{
  "model": "segmentation model",
  "residual_init": "none",
  "beta2": 0.99,
  "beta1": 0.95,
  "shampoo_beta": 0.99,
  "max_grad_norm": 3.0,
  "max_steps": 11900,
  "weight_decay": 0.1
}
Rows from block 9, named by matrix and row number. Rows with one number belong to one neuron. Each number is 50 + 15 x the weight over its row's rms, rounded and kept within 0 to 99. All counts start at 0. After the name is the row's rms in percent of the matrix's.
# gate: MLP gate (model.blocks.9.mlp.gate.weight, 512x128), inputs 0-127
# fc1: MLP up (model.blocks.9.mlp.fc1.weight, 512x128), inputs 0-127
# fc2: MLP down (model.blocks.9.mlp.fc2.weight, 128x512, transposed), outputs 0-127
gate.311 100:38 40 57 35 48 53 51 58 49 13 23 68 52 39 78 76 55 41 70 68 47 45 58 36 76 51 73 55 68 51 37 62 60 53 57 37 48 66 71 54 32 57 53 43 61 47 32 63 54 40 45 39 48 21 25 73 62 36 45 24 09 32 52 42 59 52 62 38 52 64 65 52 47 20 60 42 65 55 62 95 39 64 51 46 37 44 52 33 59 33 43 31 66 53 67 47 35 58 40 35 53 37 59 47 56 65 48 51 47 51 29 60 29 00 21 70 54 56 51 59 24 58 44 59 38 66 49 47
gate.312 090:81 15 45 38 46 35 68 41 51 50 41 16 45 44 64 60 53 44 52 52 71 53 30 45 65 49 44 56 57 44 51 36 43 48 51 36 60 33 61 69 45 69 51 51 29 34 67 39 48 31 62 50 61 82 73 60 51 32 51 49 50 42 67 60 44 56 44 56 47 48 71 34 86 33 64 00 25 68 46 56 38 27 60 41 56 43 26 73 40 46 73 42 59 68 22 52 61 22 74 46 64 56 44 48 41 55 63 75 65 35 43 61 60 61 54 48 53 74 64 37 61 72 55 62 44 54 26 47
gate.313 099:41 62 69 43 41 61 42 51 41 53 20 70 48 60 52 36 35 89 50 53 61 21 50 64 65 82 68 56 39 29 42 37 32 47 64 58 39 38 42 20 66 80 18 65 79 53 54 31 48 48 31 43 31 58 38 53 24 29 67 65 37 50 27 36 73 45 29 37 73 55 35 44 57 35 29 33 62 57 46 41 64 00 56 39 61 54 56 43 48 33 42 45 43 89 13 71 47 50 38 55 36 41 52 70 31 51 50 53 57 50 54 42 54 58 55 44 49 47 42 52 44 59 54 49 41 41 48 44
gate.314 100:60 59 71 50 25 24 31 64 44 67 24 52 58 49 45 61 45 17 50 42 80 70 25 52 73 53 67 68 31 46 36 81 47 56 39 58 47 56 66 29 28 28 40 37 52 71 66 35 48 22 68 57 36 71 57 59 35 57 41 68 45 64 47 31 60 36 56 51 30 46 50 47 57 60 20 47 57 41 33 92 48 51 28 26 44 62 53 49 61 38 58 63 65 83 36 56 59 34 53 29 36 45 54 57 64 76 46 43 59 55 43 20 23 52 56 64 47 37 69 59 34 67 59 52 43 45 58 36
gate.315 101:61 42 67 45 45 49 37 69 50 44 37 44 70 48 35 49 41 28 81 34 47 74 54 70 51 42 37 41 25 31 42 34 33 55 57 57 38 58 52 20 53 35 30 54 46 49 47 45 49 39 38 49 35 56 46 37 65 22 26 35 67 31 42 29 63 52 45 49 56 52 60 31 24 61 46 45 39 54 57 73 65 37 85 54 49 59 50 47 60 61 30 47 32 68 25 67 60 33 46 57 74 50 47 39 55 85 27 64 11 71 75 63 33 63 76 38 55 66 60 61 57 19 55 44 72 76 73 51
gate.316 109:36 55 58 85 54 40 40 31 54 58 57 62 53 50 39 65 36 48 43 45 61 26 58 26 59 65 64 51 34 74 47 31 50 53 51 62 51 88 85 57 54 40 53 63 57 46 53 28 39 45 69 52 29 66 64 35 26 32 40 70 32 20 72 37 72 59 45 24 30 54 56 31 70 37 65 68 35 47 49 70 67 48 65 38 58 56 62 23 57 33 61 70 37 32 25 37 60 52 55 46 60 46 66 60 53 50 58 30 57 28 64 76 77 60 73 54 70 61 54 48 75 32 44 63 21 49 58 49
gate.317 091:51 59 32 39 50 52 41 52 07 27 51 47 41 23 32 43 48 61 57 61 38 42 34 81 42 60 59 64 43 36 75 25 65 80 61 52 45 67 41 49 28 31 30 31 39 37 58 41 56 30 80 44 71 19 30 56 50 51 48 63 49 34 39 51 40 59 41 57 68 59 31 61 74 30 62 46 61 33 44 59 38 52 50 73 51 47 65 40 49 57 41 42 52 32 48 53 40 56 55 64 37 33 40 17 46 12 64 31 57 57 46 36 71 36 49 56 53 22 60 31 57 60 26 37 59 92 49 65
gate.318 107:38 42 64 43 35 68 46 58 59 53 45 64 37 56 39 62 56 50 55 52 74 63 65 54 56 51 48 72 36 52 48 27 57 31 30 73 74 70 42 55 39 49 31 53 49 62 58 41 74 76 56 55 44 69 41 57 41 47 35 50 65 97 57 81 40 38 52 35 59 38 58 28 30 01 37 57 38 58 70 64 53 32 59 54 30 56 56 50 65 69 50 38 43 26 51 56 71 62 48 53 66 53 19 50 48 57 56 30 66 61 38 52 63 70 41 60 37 20 68 64 40 88 81 71 63 65 58 47
fc1.311 102:59 61 46 72 54 67 46 52 54 80 46 16 58 59 40 73 49 33 23 34 58 60 44 69 34 23 41 20 45 58 37 45 47 43 23 47 40 65 36 46 49 43 63 51 66 57 36 64 62 43 45 55 45 66 40 35 38 59 61 73 74 63 61 54 49 46 46 43 51 22 43 45 65 66 55 62 40 71 51 27 41 37 88 27 18 41 52 27 37 47 52 46 78 53 61 36 66 29 51 57 30 56 43 83 15 67 56 62 38 49 42 47 59 82 82 27 34 32 37 44 53 57 59 52 55 32 42 56
fc1.312 095:57 79 40 39 56 48 44 69 45 25 38 37 61 60 38 56 45 41 79 51 42 44 51 32 72 55 60 33 32 48 24 72 32 57 50 35 71 37 62 62 55 57 31 54 44 38 48 58 58 41 57 36 46 58 32 59 70 28 50 44 44 65 50 57 52 19 32 47 62 44 33 85 80 62 45 67 72 55 29 28 17 60 65 42 72 38 47 45 65 57 48 44 46 53 34 55 53 81 63 33 82 46 43 62 47 44 30 53 41 64 89 51 32 45 77 65 73 74 41 38 69 55 62 38 57 58 49 22
fc1.313 097:32 51 36 18 57 67 41 30 50 38 32 44 33 64 60 33 50 61 61 35 45 50 34 74 56 62 59 66 47 33 47 62 28 59 38 57 40 35 47 33 68 48 80 62 78 30 46 43 62 41 79 39 39 46 39 31 37 30 43 89 32 27 35 36 76 39 56 48 59 54 50 74 50 44 51 27 61 45 38 88 48 27 51 53 73 63 80 64 62 43 29 55 57 68 37 55 56 52 59 44 39 40 64 65 21 80 49 57 23 53 68 39 47 61 67 60 39 46 41 53 81 45 56 56 43 50 72 39
fc1.314 105:79 64 56 53 64 66 12 25 57 69 43 44 58 35 49 55 62 40 38 64 47 60 51 40 54 70 68 59 37 41 63 05 66 47 52 26 40 74 70 64 39 47 62 61 51 72 65 45 49 45 48 45 42 69 46 88 32 37 40 47 55 63 58 48 36 29 48 38 43 27 75 20 34 49 29 35 55 39 28 65 64 64 30 66 60 33 60 45 53 63 33 42 26 43 32 64 74 57 74 39 66 56 42 67 50 58 38 22 61 66 63 45 50 74 50 35 33 44 53 64 49 37 43 38 46 43 64 19
fc1.315 103:50 31 58 56 65 73 33 49 50 69 68 38 66 38 51 51 74 37 60 68 38 65 63 64 39 33 41 62 67 48 47 17 56 60 42 63 54 15 52 63 72 63 38 49 52 24 55 45 40 41 55 83 54 75 71 51 37 45 54 57 44 58 24 26 49 54 69 64 26 30 52 58 62 31 64 35 31 60 62 74 40 44 51 43 39 43 16 44 41 42 47 49 53 25 51 46 66 42 49 77 43 74 39 55 48 62 31 23 51 99 63 60 43 42 56 69 64 68 78 66 47 47 40 44 45 60 41 73
fc1.316 104:75 42 32 42 52 67 42 36 43 72 35 76 63 35 34 46 50 52 36 45 37 55 69 37 65 42 62 49 50 40 56 34 52 50 58 72 34 45 69 87 41 53 56 26 28 42 37 69 73 37 46 43 16 47 38 46 60 24 38 42 85 29 46 40 66 67 50 57 63 37 56 50 50 65 46 61 39 51 43 25 41 43 64 60 27 50 44 35 53 63 77 67 63 89 47 80 56 57 28 78 40 61 30 52 61 20 62 54 51 56 79 38 45 40 46 35 73 46 64 67 45 39 48 31 54 29 57 33
fc1.317 089:53 82 64 49 39 42 56 41 37 30 81 61 31 46 52 71 48 76 47 34 48 50 50 43 80 40 36 42 60 42 28 11 86 53 52 52 31 26 57 63 35 46 37 62 51 39 56 42 57 38 51 78 77 53 44 53 44 41 33 66 41 48 21 39 71 29 37 54 26 56 60 67 64 26 47 72 57 30 37 67 44 16 79 54 46 45 57 59 44 66 61 53 18 67 62 45 42 43 37 63 56 50 54 41 51 55 94 45 35 68 40 63 39 42 56 73 42 54 36 42 50 38 52 56 55 73 39 47
fc1.318 105:38 56 65 60 45 45 35 43 60 26 40 49 72 26 30 62 79 60 39 51 61 69 48 24 54 65 65 41 33 46 61 71 49 76 57 49 41 41 73 35 54 48 53 41 67 26 47 56 62 40 68 59 58 57 26 64 47 49 67 57 51 32 36 75 29 42 36 54 52 59 63 43 25 41 21 27 62 80 51 51 40 32 82 84 39 55 54 65 31 43 41 61 72 37 45 56 48 55 35 50 60 26 64 48 20 76 63 53 59 22 54 39 48 55 50 48 78 28 61 31 36 70 51 29 45 38 19 57
fc2.311 102:52 34 54 37 25 70 60 39 41 39 53 52 62 62 44 69 44 45 43 48 48 66 05 72 54 36 49 59 44 61 55 68 53 50 60 48 49 44 73 69 58 23 41 55 58 34 27 52 50 45 46 31 61 47 64 38 35 52 46 53 65 41 58 68 32 36 38 36 88 79 43 22 52 65 82 53 30 18 57 64 73 70 51 56 41 50 75 78 30 50 61 50 19 24 55 64 39 55 46 45 41 39 65 48 56 63 18 39 50 71 55 32 51 68 47 63 37 68 73 36 38 41 30 53 80 55 53 54
fc2.312 095:62 36 72 39 22 38 48 64 41 69 35 28 47 41 67 29 52 47 21 59 39 58 45 52 63 34 62 44 48 64 67 61 88 53 69 81 30 39 78 31 64 74 74 38 45 49 64 55 40 65 46 60 53 21 75 74 51 48 45 35 36 50 23 38 22 37 22 19 35 34 46 41 54 57 48 31 48 52 41 55 43 35 33 63 30 58 45 55 70 41 48 58 33 56 67 51 50 39 67 31 23 60 56 61 54 45 70 57 32 33 51 47 45 34 38 40 79 56 35 59 37 50 55 29 57 33 48 73
fc2.313 098:48 54 59 37 53 63 60 18 38 43 49 52 38 38 31 80 43 61 57 46 75 30 83 40 61 37 65 26 84 38 79 44 68 48 40 65 28 52 67 43 45 19 58 54 46 63 38 30 60 45 39 50 61 60 69 68 65 77 55 66 46 73 46 45 65 34 40 51 49 48 60 56 31 62 80 51 56 33 55 31 38 59 66 39 39 61 41 57 57 43 58 25 59 09 43 61 41 78 23 49 71 49 37 42 49 38 48 32 56 24 52 34 42 63 40 45 28 63 51 68 86 58 58 70 61 48 48 48
fc2.314 105:51 42 11 59 64 38 37 53 64 68 28 20 37 69 38 47 49 25 59 48 65 39 42 54 63 20 41 53 57 52 34 58 64 52 71 51 49 44 62 49 54 51 62 32 42 49 33 48 53 53 51 66 52 44 46 62 48 51 49 53 77 45 39 22 57 77 31 46 45 38 48 42 59 40 57 74 29 51 71 84 78 63 61 40 49 47 29 43 64 57 37 45 53 47 55 33 32 85 04 37 62 30 31 41 54 77 39 30 44 42 47 64 70 52 32 60 56 27 31 46 57 60 53 65 13 76 63 39
fc2.315 105:49 48 39 60 52 49 48 35 67 79 43 82 70 42 58 57 66 46 47 42 54 62 54 52 46 51 37 16 39 35 45 51 46 46 88 76 51 51 29 59 53 43 59 45 35 71 60 44 72 29 64 38 49 58 43 64 69 51 62 47 61 46 43 32 38 49 32 49 77 86 35 45 54 51 60 55 37 47 37 46 32 53 31 77 60 39 49 44 63 66 46 81 71 36 28 58 38 26 38 39 43 64 70 52 67 48 37 68 49 61 46 52 84 76 12 41 58 55 46 32 47 66 29 59 52 61 21 89
fc2.316 102:78 67 50 84 63 35 29 74 43 45 54 35 68 38 41 43 37 59 59 65 39 49 39 85 59 48 59 39 56 43 40 48 40 51 60 49 71 51 57 61 52 45 57 50 24 80 59 42 61 46 61 51 66 53 62 73 52 42 81 59 64 54 63 47 41 35 50 55 68 23 45 57 52 39 58 34 41 69 24 48 68 25 46 63 49 60 79 31 50 38 56 24 48 55 46 56 48 55 67 70 48 84 80 54 73 79 52 44 42 52 51 57 10 57 53 72 34 32 40 76 40 22 45 22 52 38 36 60
fc2.317 088:43 67 36 42 61 61 59 73 38 45 51 50 66 60 54 40 42 68 31 23 67 67 52 64 35 37 57 42 48 31 61 83 27 44 77 45 30 60 53 52 40 41 52 67 12 42 68 54 68 26 43 66 71 36 43 91 33 36 57 46 51 57 44 17 57 57 69 64 66 20 55 41 38 33 57 32 49 25 55 54 37 69 58 59 52 62 43 60 37 57 62 33 58 66 28 48 49 61 39 47 43 62 61 75 57 33 62 41 53 50 65 47 47 61 51 74 56 18 34 68 32 09 63 38 55 68 58 51
fc2.318 104:57 49 45 70 52 67 47 62 45 71 58 65 42 17 51 49 46 59 63 38 55 56 33 66 33 40 47 44 65 67 71 87 48 51 52 65 25 59 61 55 65 52 52 40 66 57 69 68 50 70 54 67 50 26 26 55 49 50 38 57 51 66 56 48 65 60 34 60 56 68 51 59 31 58 58 54 43 46 26 25 32 66 63 16 72 56 56 63 33 33 51 37 25 47 33 49 27 60 44 65 23 68 81 71 54 57 37 32 32 63 77 56 36 52 67 48 60 78 62 63 42 57 54 39 60 10 76 77