From a checkpoint of a small segmentation model.
Model: 5.37M parameters, arch convnext_v2, activation swiglu, patch size [2, 2].
Data: trained on aerial photos of the United States (SatlasPretrain), 203450 training examples, 15.0 epochs.
Rows from block 2 of a small segmentation model, named by matrix and row number. Rows with one number belong to one neuron. Each number is 128 + 32 x the weight over its row's rms, rounded and kept within 0 to 255. All counts start at 0.
After each neuron's rows are labels from the 100 images, of 14848, where the neuron reaches its largest size: "patch colour" is the nearest of a few named colours to the mean colour under the peak; "strongest on" is what is common among them. Only what is clearly more common there than usual is listed. The data: aerial photos of the United States (SatlasPretrain). In brackets: how many of the 100, against the usual share in percent.
# gate: MLP gate (model.blocks.2.mlp.gate.weight, 256x64), inputs 0-63
# fc1: MLP up (model.blocks.2.mlp.fc1.weight, 256x64), inputs 0-63
# fc2: MLP down (model.blocks.2.mlp.fc2.weight, 64x256, transposed), outputs 0-63

gate.142 [160 177  96 121 160 107 193 155 111 153 169 120  98 166 135 140 110 136 156 114 171 145  71 117 167  97  92 129 110 179  89  96 148 123 101 158  70  78 166  99 139  96 168 125 115 108 143 101 118 114 195 104 119 156  95  70 142  58 171 133 111 110 117 150]
fc1.142 [189 133 161 122 151 125 146  85  78 143 168 121 127 141 124  95 177 135 178  76  64 124  58 112 123 189 150 161  98 145 108 124 127 131  93  53 199 113 114 179 148 109 146 117 104 176  94 131  96 130 137 127 114 113 170 119  96 114  94 148 102 130 150 160]
fc2.142 [162 118 118 156  79  95 126  93  94 117 148 100 121  89 130 114 147 171 123 154 145 118 117 144 105 120 145 167 205  83 137 136 145 158 107 188 114 110 137 163  83 170 222  87 129 170 138  87 102 150  74 131 155  94 114  73 100 144 108 108  92 164 113  86]
patch colour: grey (79 vs 52.3)
strongest on: building (67 vs 42)

gate.14 [119 141 118 161 128 181 146 179 166 143 103 144  71 136 150 146 128  95 165 159  66 100 168 162  86 147 113 115 170 134  74 154  75 160  92  97 147 183  82 116 156  99 104 125  91 158 116  71 117 131  69  75  89 127 185 119 144 126 126 138 164 147 125 131]
fc1.14 [120 147 129 130 125 122 118 199  86 128 142 130 164 191 174 141 120 155  99 169 106 155 144 148 190 129  90 129 139 160 148  69  82  88 127 115 151 114 129 129  96  84 118 117 109 107 139 197  76  91  84 103  80 127 153 202 164  90 140 134 107 120  88  92]
fc2.14 [121 108 145 118 137 151 147 157 144 135 173 138 170  71 126 217 132 157 116 124 114 129 121  70 126 110 128 151 130 150  94 136 129 128 132  74 160 169 111 114 125 190 191  80 100 179  83  83 122 121 114  74 153 161 139 126  85 135 101  99  90  78 177 172]
patch colour: brown (64 vs 36.5)
strongest on: building (70 vs 42)

gate.90 [146 130 103  84 165  69 141 147  84 106 104 121 113 137 133 132  86  54 140 137 168  65 209  78 149 113 106 155 114 111 138 109  90 157 127 124  81 178 148 176 142 143 172 160  99 108 127 115 171 104 163  80 178 183 129 148 113 127 100 144 139 127 101 113]
fc1.90 [133 178 130 129  60  83  47  63 149 146 139 112 104 137 123  97 131  59 164 183 146 101 151 147 156 118 100 102 148 162 134 162  83 172 135  95  56 165 126  86 141 153 152 142 179 152 131 133 137 136 131 146 112 144 118 113 131 122 115 113 156 139 204 132]
fc2.90 [ 87 126 151 128 107  68 136  75 117 120  89 124 105 162 172 145 140  85  47 200 122  69 140 127 116 132 117 135 171 130 111 176 124 130 165 149 140 163 132 123 137 124 131 143  58  89 116 174 119 109 137 101 136  83 125 163 199 130 156 132 125 186 170 103]
patch colour: grey (82 vs 52.3)
strongest on: building (80 vs 42)

gate.30 [161  89 160 128  94  88 116 169 143 135 155  93 127  95 118 103  93 161 184 150 155 121 141 101 127 116 113  81 191 115  75 140  97 146 155 165  92  92 147 141 141 152 187 128 121 197 169  83  98 111 135  88 105  38 116 146 126 100 139 120 150 134 115 186]
fc1.30 [ 76 132 133 116 116 182 112 110 113 176 104 172  88 206 111 115 158 127 138 116 134 105  76 132 136 145  77 193 102 134  87 114 193 142 177 148 145 131  89 102 169 126 140 100  90  84 171 126 146 142 132 144 123 149 106 157 106 145 112 140  45 112 186 135]
fc2.30 [130 122 113 131 118 188  93 138  95 119  95 192 112 142 108 152 134 106 139  53 107 123 134 105 125  99 103 120 102 126 155  98 161 145  69  91 130  84  71 115 184 185  84 144  62 100 163 110  70 194 121  88 112 123 109 117 138 136 106 145 122 127 142 184]
patch colour: grey (92 vs 52.3)
strongest on: building (71 vs 42)

gate.249 [132 149 149 113  88 180 152 163 155 104 193 113 176  88 109 119  48 131 115  80 116 158  84 110 147 166 130 140 157 142 213 147 123 146 165 150 162 180 121  66 122  83 118 127 160  79 122 110 161  86 155 134 111 103 105 126 159 106 104 116 123 134 129  85]
fc1.249 [143 167 108 129 138 133  82 147 124 183 148 150 111  96 133 118 146 130 139 112  89 140 133  93 112 114  95  52 124  83 202 139 127  77 133 156 138 108 167 173 156  77 137 149  99 176 129 100 194 184  82 123 105 107 102  85 159 129 141 122 198  82 119 138]
fc2.249 [ 90  90  77  92 139 137 135  83  97  61  67 150 135  96 109 146 145 129 142 121  86 134 134 153 150  89 199 145  77  99 113 117 175 128 108 164 152  99 136 103  99 155  93 160 141 126 164  36 131  90 181 101  90 106 123 135 156  89 133 136 118 138 168 114]
patch colour: grey (79 vs 52.3)
strongest on: building (90 vs 42)

gate.114 [113 158  81 149 127 140 199 179 103 115  99 142 144 142 141  96 197 114  98 136 185 133  48 143 132 141 173 142  95 113 124 105 121 128 178  49 140 144 138 147 153 122  76  96 143 114 117 138 104 153  91 119 156 131 152 163 118  43 103 126 169 117 104 121]
fc1.114 [ 82 198 131 162  95 106  46 146 136 130 142 108 129 104 117 149 150 170 115 126 100 125  86 106  98 118  93 179 107 133 137 162 154 170 115 184 105 160 126 142  69 147 101 132 105 125 107 125  80 111  81 160 156 128 110 168 105 112 146 127  36  86  85 123]
fc2.114 [124 107 124 127 112 140  84 188 144 123 145 110  59 143 112  59 108 111 191 114  98 105 221  88 169 173  81 140 126 117 129 147 114 173  83 138 143 147 118 147 167 119  96 122 101  93  85  85 120  66 130 147 147 128 146  86 156 108 125 132 162 100 132 167]
patch colour: grey (82 vs 52.3)
strongest on: building (93 vs 42)

gate.43 [120 152 147 192 162 147 119 137 134 124 136 166 167 136 142 172 177  93 114 146 146 143 157 149 140 142 155 125 133 154 109  39 155 118  70 135 128 145 140  91 142  38 103 102 166  77 183 111 208 104 122 169 170 104 101 113 147 136 127 119 161 140 102 145]
fc1.43 [108 164 158 115 136 106 167 143  97 130 123 112 103 162 137 102 143  83 155 105 138 141 123 138 136 100 144 129  66  45 129  68 135  68 137 213 103 156 188 126 134 109 129 115 156 131 146 141 185 127 164 149 182 122  55 100 136  90  98 168 137 126 144  96]
fc2.43 [132 119 164 129 153 149 119  75  83 151 123 146 129 146 115  99 133 195 143 165 101 133 122  79  89  87 123 101 136 117 149  74 101 166 166  92 117 116 155  96 177 133 199 120 110  98 129  76  72 119 202 160 107  70 137 131 158 130 151 109 174 131  79 157]
patch colour: pink (30 vs 6)
strongest on: building (93 vs 42)

gate.203 [139 155 139 132 101  95 128  80  97 128 168 107 154 138 131 214  84 183 166 111 102  99  92 124 123 123 136 121 171 110  78 108 120 105 155 116 146 139 137 148 109  47 119 127 138 122 139 144  69 154 149 111 134 121 214 135 121  72 173 166 191  92 138 112]
fc1.203 [ 65 204 104 100 160 139 130 110  94 167 123 145 108 160  99 101 154 151  82  85 103 143 155 141 158 156  94 146 132 113 135 119 135 153 154  73 150 122  73  78  91 123  74 138 102 121 108 102 119  87 157 100 133 162  80 160 140 103 144 125  99 101 176 212]
fc2.203 [117 135 101 139 107 140 164 130  55 114 104 189 167 140 211 101 156 101 144 114 119 133 124  70 143  82 104 112 140  98 114 128  99 188 190 136 145 102 154 155 187 101  86 171 128  92 123 124  95  71 112 142  99 138 110  90 145 128 164  94 135 163 118  79]
patch colour: grey (88 vs 52.3)
strongest on: building (92 vs 42)

gate.5 [ 90 135 110 142  74 106 143 114 123 129 149 145 139 157 105 146 128 101 191  88 148 136 194 144  94 112 168 161 126 118 124 117 114 165  87  56 128  98 178 121 198 111 131 135 118 134 140 105 143 110 162  97 101 125 189 195 144 154 126  37 134  80 134 106]
fc1.5 [ 70 114  71  98 157  94 143  97 149 150 147 169 160 197 156  78 169 127 157 109 149 127 187 101 160 101 117 128 116  88 122  68  96 157 158  77 104 110 148 117 122  88 122 135  93 170 130 132  55 157 105  72 127 130 173 106 141 159 156 111 107 102 143 149]
fc2.5 [125 108 117  73 175 103 132 135  86 128 150 150 158  52 146 110  86 155 104  83  90 159 140 108 113  97 148 131 125 123 163 109 152 114 147 157 240 144 151 198 148 114 144 150 128 142 113 118 114 161  81 150 148 120  77 163  94 141 140 171 101  87 162 103]
patch colour: brown (65 vs 36.5)
strongest on: building (75 vs 42)

gate.185 [130 164 111 121 109 119 137 133 108 156 167 117 118  90 152  90 171 155 164  79 126 124  88  62  95 155 155 147 163 160 234 134 167 183 110 107 143 124 134 145 108 117 154 119 124 133 101  69 154 138 130 151 150  75  88  91  97  92 105  93 129  94  66 145]
fc1.185 [125  78 105 111 153 166 148  78  56 104 167 104 176 137  70 122 143 159 117 172 123 156  85 116 134 154 137 106 141 113 141 136 152  74 147  58 160 126  94  65 111 178 139 153  84  81  93 120  83 170 159 143  84 123 130 146 168  99 152 119 127 130 162 107]
fc2.185 [138 117 189 144 143 179  98 151 100 148 147 168  98  37 153 183  74 112 152 115 111 137 123 114 217 109 118 137 158  78  98 116 105 113 108 115 102 173 131 113 140 170 129 144  78 121 150 167 140 164 198 136 149 144 182 101 156 102 121 133 125 127 139 109]
patch colour: pink (68 vs 6)
strongest on: building (75 vs 42)

gate.225 [118  79 127 177 150  69 114 106 143 133 152 163  93 115 127 162 137 110 131 165  39 154 104 161 120 190  99  87 118 163 127  70 119 117 131 142 137 131 130 142 105 121 145 162 171 107 135 169  96 176 163  74 132 146 174  88 173 132 126  66 165  94 169 140]
fc1.225 [128 148 163 166  51 183 135 157  95 148 165 126 196 142 105 121 166 163  66 129 116 151 103 123 102  69 140 123 116 102 146 170 129  65 180 136 163 180 121 114 140 114 178 140 129 148 169 131 126 107  83 117 142 148 163 169 118 119  55 126 122 137 100 106]
fc2.225 [118 122 134  54 106 168 168 179  95  80 126 105 162 146 150 148 127 150 213 123 174 183 120 141 122  81 198 139 134 175 136 105 134 101 130 108 189 143 141 114  90 111 146  66 115 182  92 132 120 161 137 130 124 155 113 132  80 111 126 123  81  92 119 119]
patch colour: brown (85 vs 36.5)
strongest on: building (67 vs 42)

gate.83 [ 99 132 115  82 120 145 115 170 117 141 135  91 156 150 148 140 127 144 109  74 155 104 121 106 100 125 111 156 118 156 213  86 102  98 157 157 122  98 133 107 101  85  39 102 109 162 119  72 158 128 116 100 127 128  87  98 118  80  51 187 178 119 135 142]
fc1.83 [ 84 182 170 131  77 131 114 142 128  65 153 134 166 109 114 132 132 125 155 164 136 115 135 101 173 114 125 116 135 105 114 128 110  38 148  95 107 134  65 192 140  60  85 131 110  75 181 126 122 177  87 110 119 146  90 121 130  82 159 130 170 138 138 152]
fc2.83 [135 152 106 124 146  64 186 109 101  90 102 135 164 102  71 134 118 159  85 150  92 136 150 146 149  74 151 110 141 128 166 124 193 161 123 144 151 125 129 141 117 170 125 177 126 145 100  97 119 174  93 198 154  79 122 184 121  99 116 133 166 200 164 107]
patch colour: pink (26 vs 6)
strongest on: building (83 vs 42)

gate.200 [103 134  99 113 112 176 104 158  91 119  77 119 143  99 148 148 180 131 160  73 174 189  59 118 134 155 128 107 121 115 140 104 128 101 128  63  97  80 108 172 125 117  72 163 146  69 120 123 123 119 106 198 122 116 101 168 142 151 135 102 110 186  88 148]
fc1.200 [117 118 110 142  97 147 182 152 136 114 126  91 130 130 144 216 181 111 109 127 167 137  61 120 126 180 165 132 139 125 125 111  96 118 185 153 168 111 149 106  92  62 121 113 112 110 119 123 152 178 176 137 138  50 112  91 143  80 116 129 180 123 162  85]
fc2.200 [141 185 150  96 121  97 134  93 111  93  90 154 119 141 135  99  86 144 128 119 138 132 108 112 158 119 157 132 138 109  64 103 123 100  90 135 136 164  74 102 170 114 135 116  64 128 158 119 133 186 143 181 180 111 200 137 123  97 172 194 150 179 168  76]
patch colour: grey (81 vs 52.3)
strongest on: building (91 vs 42)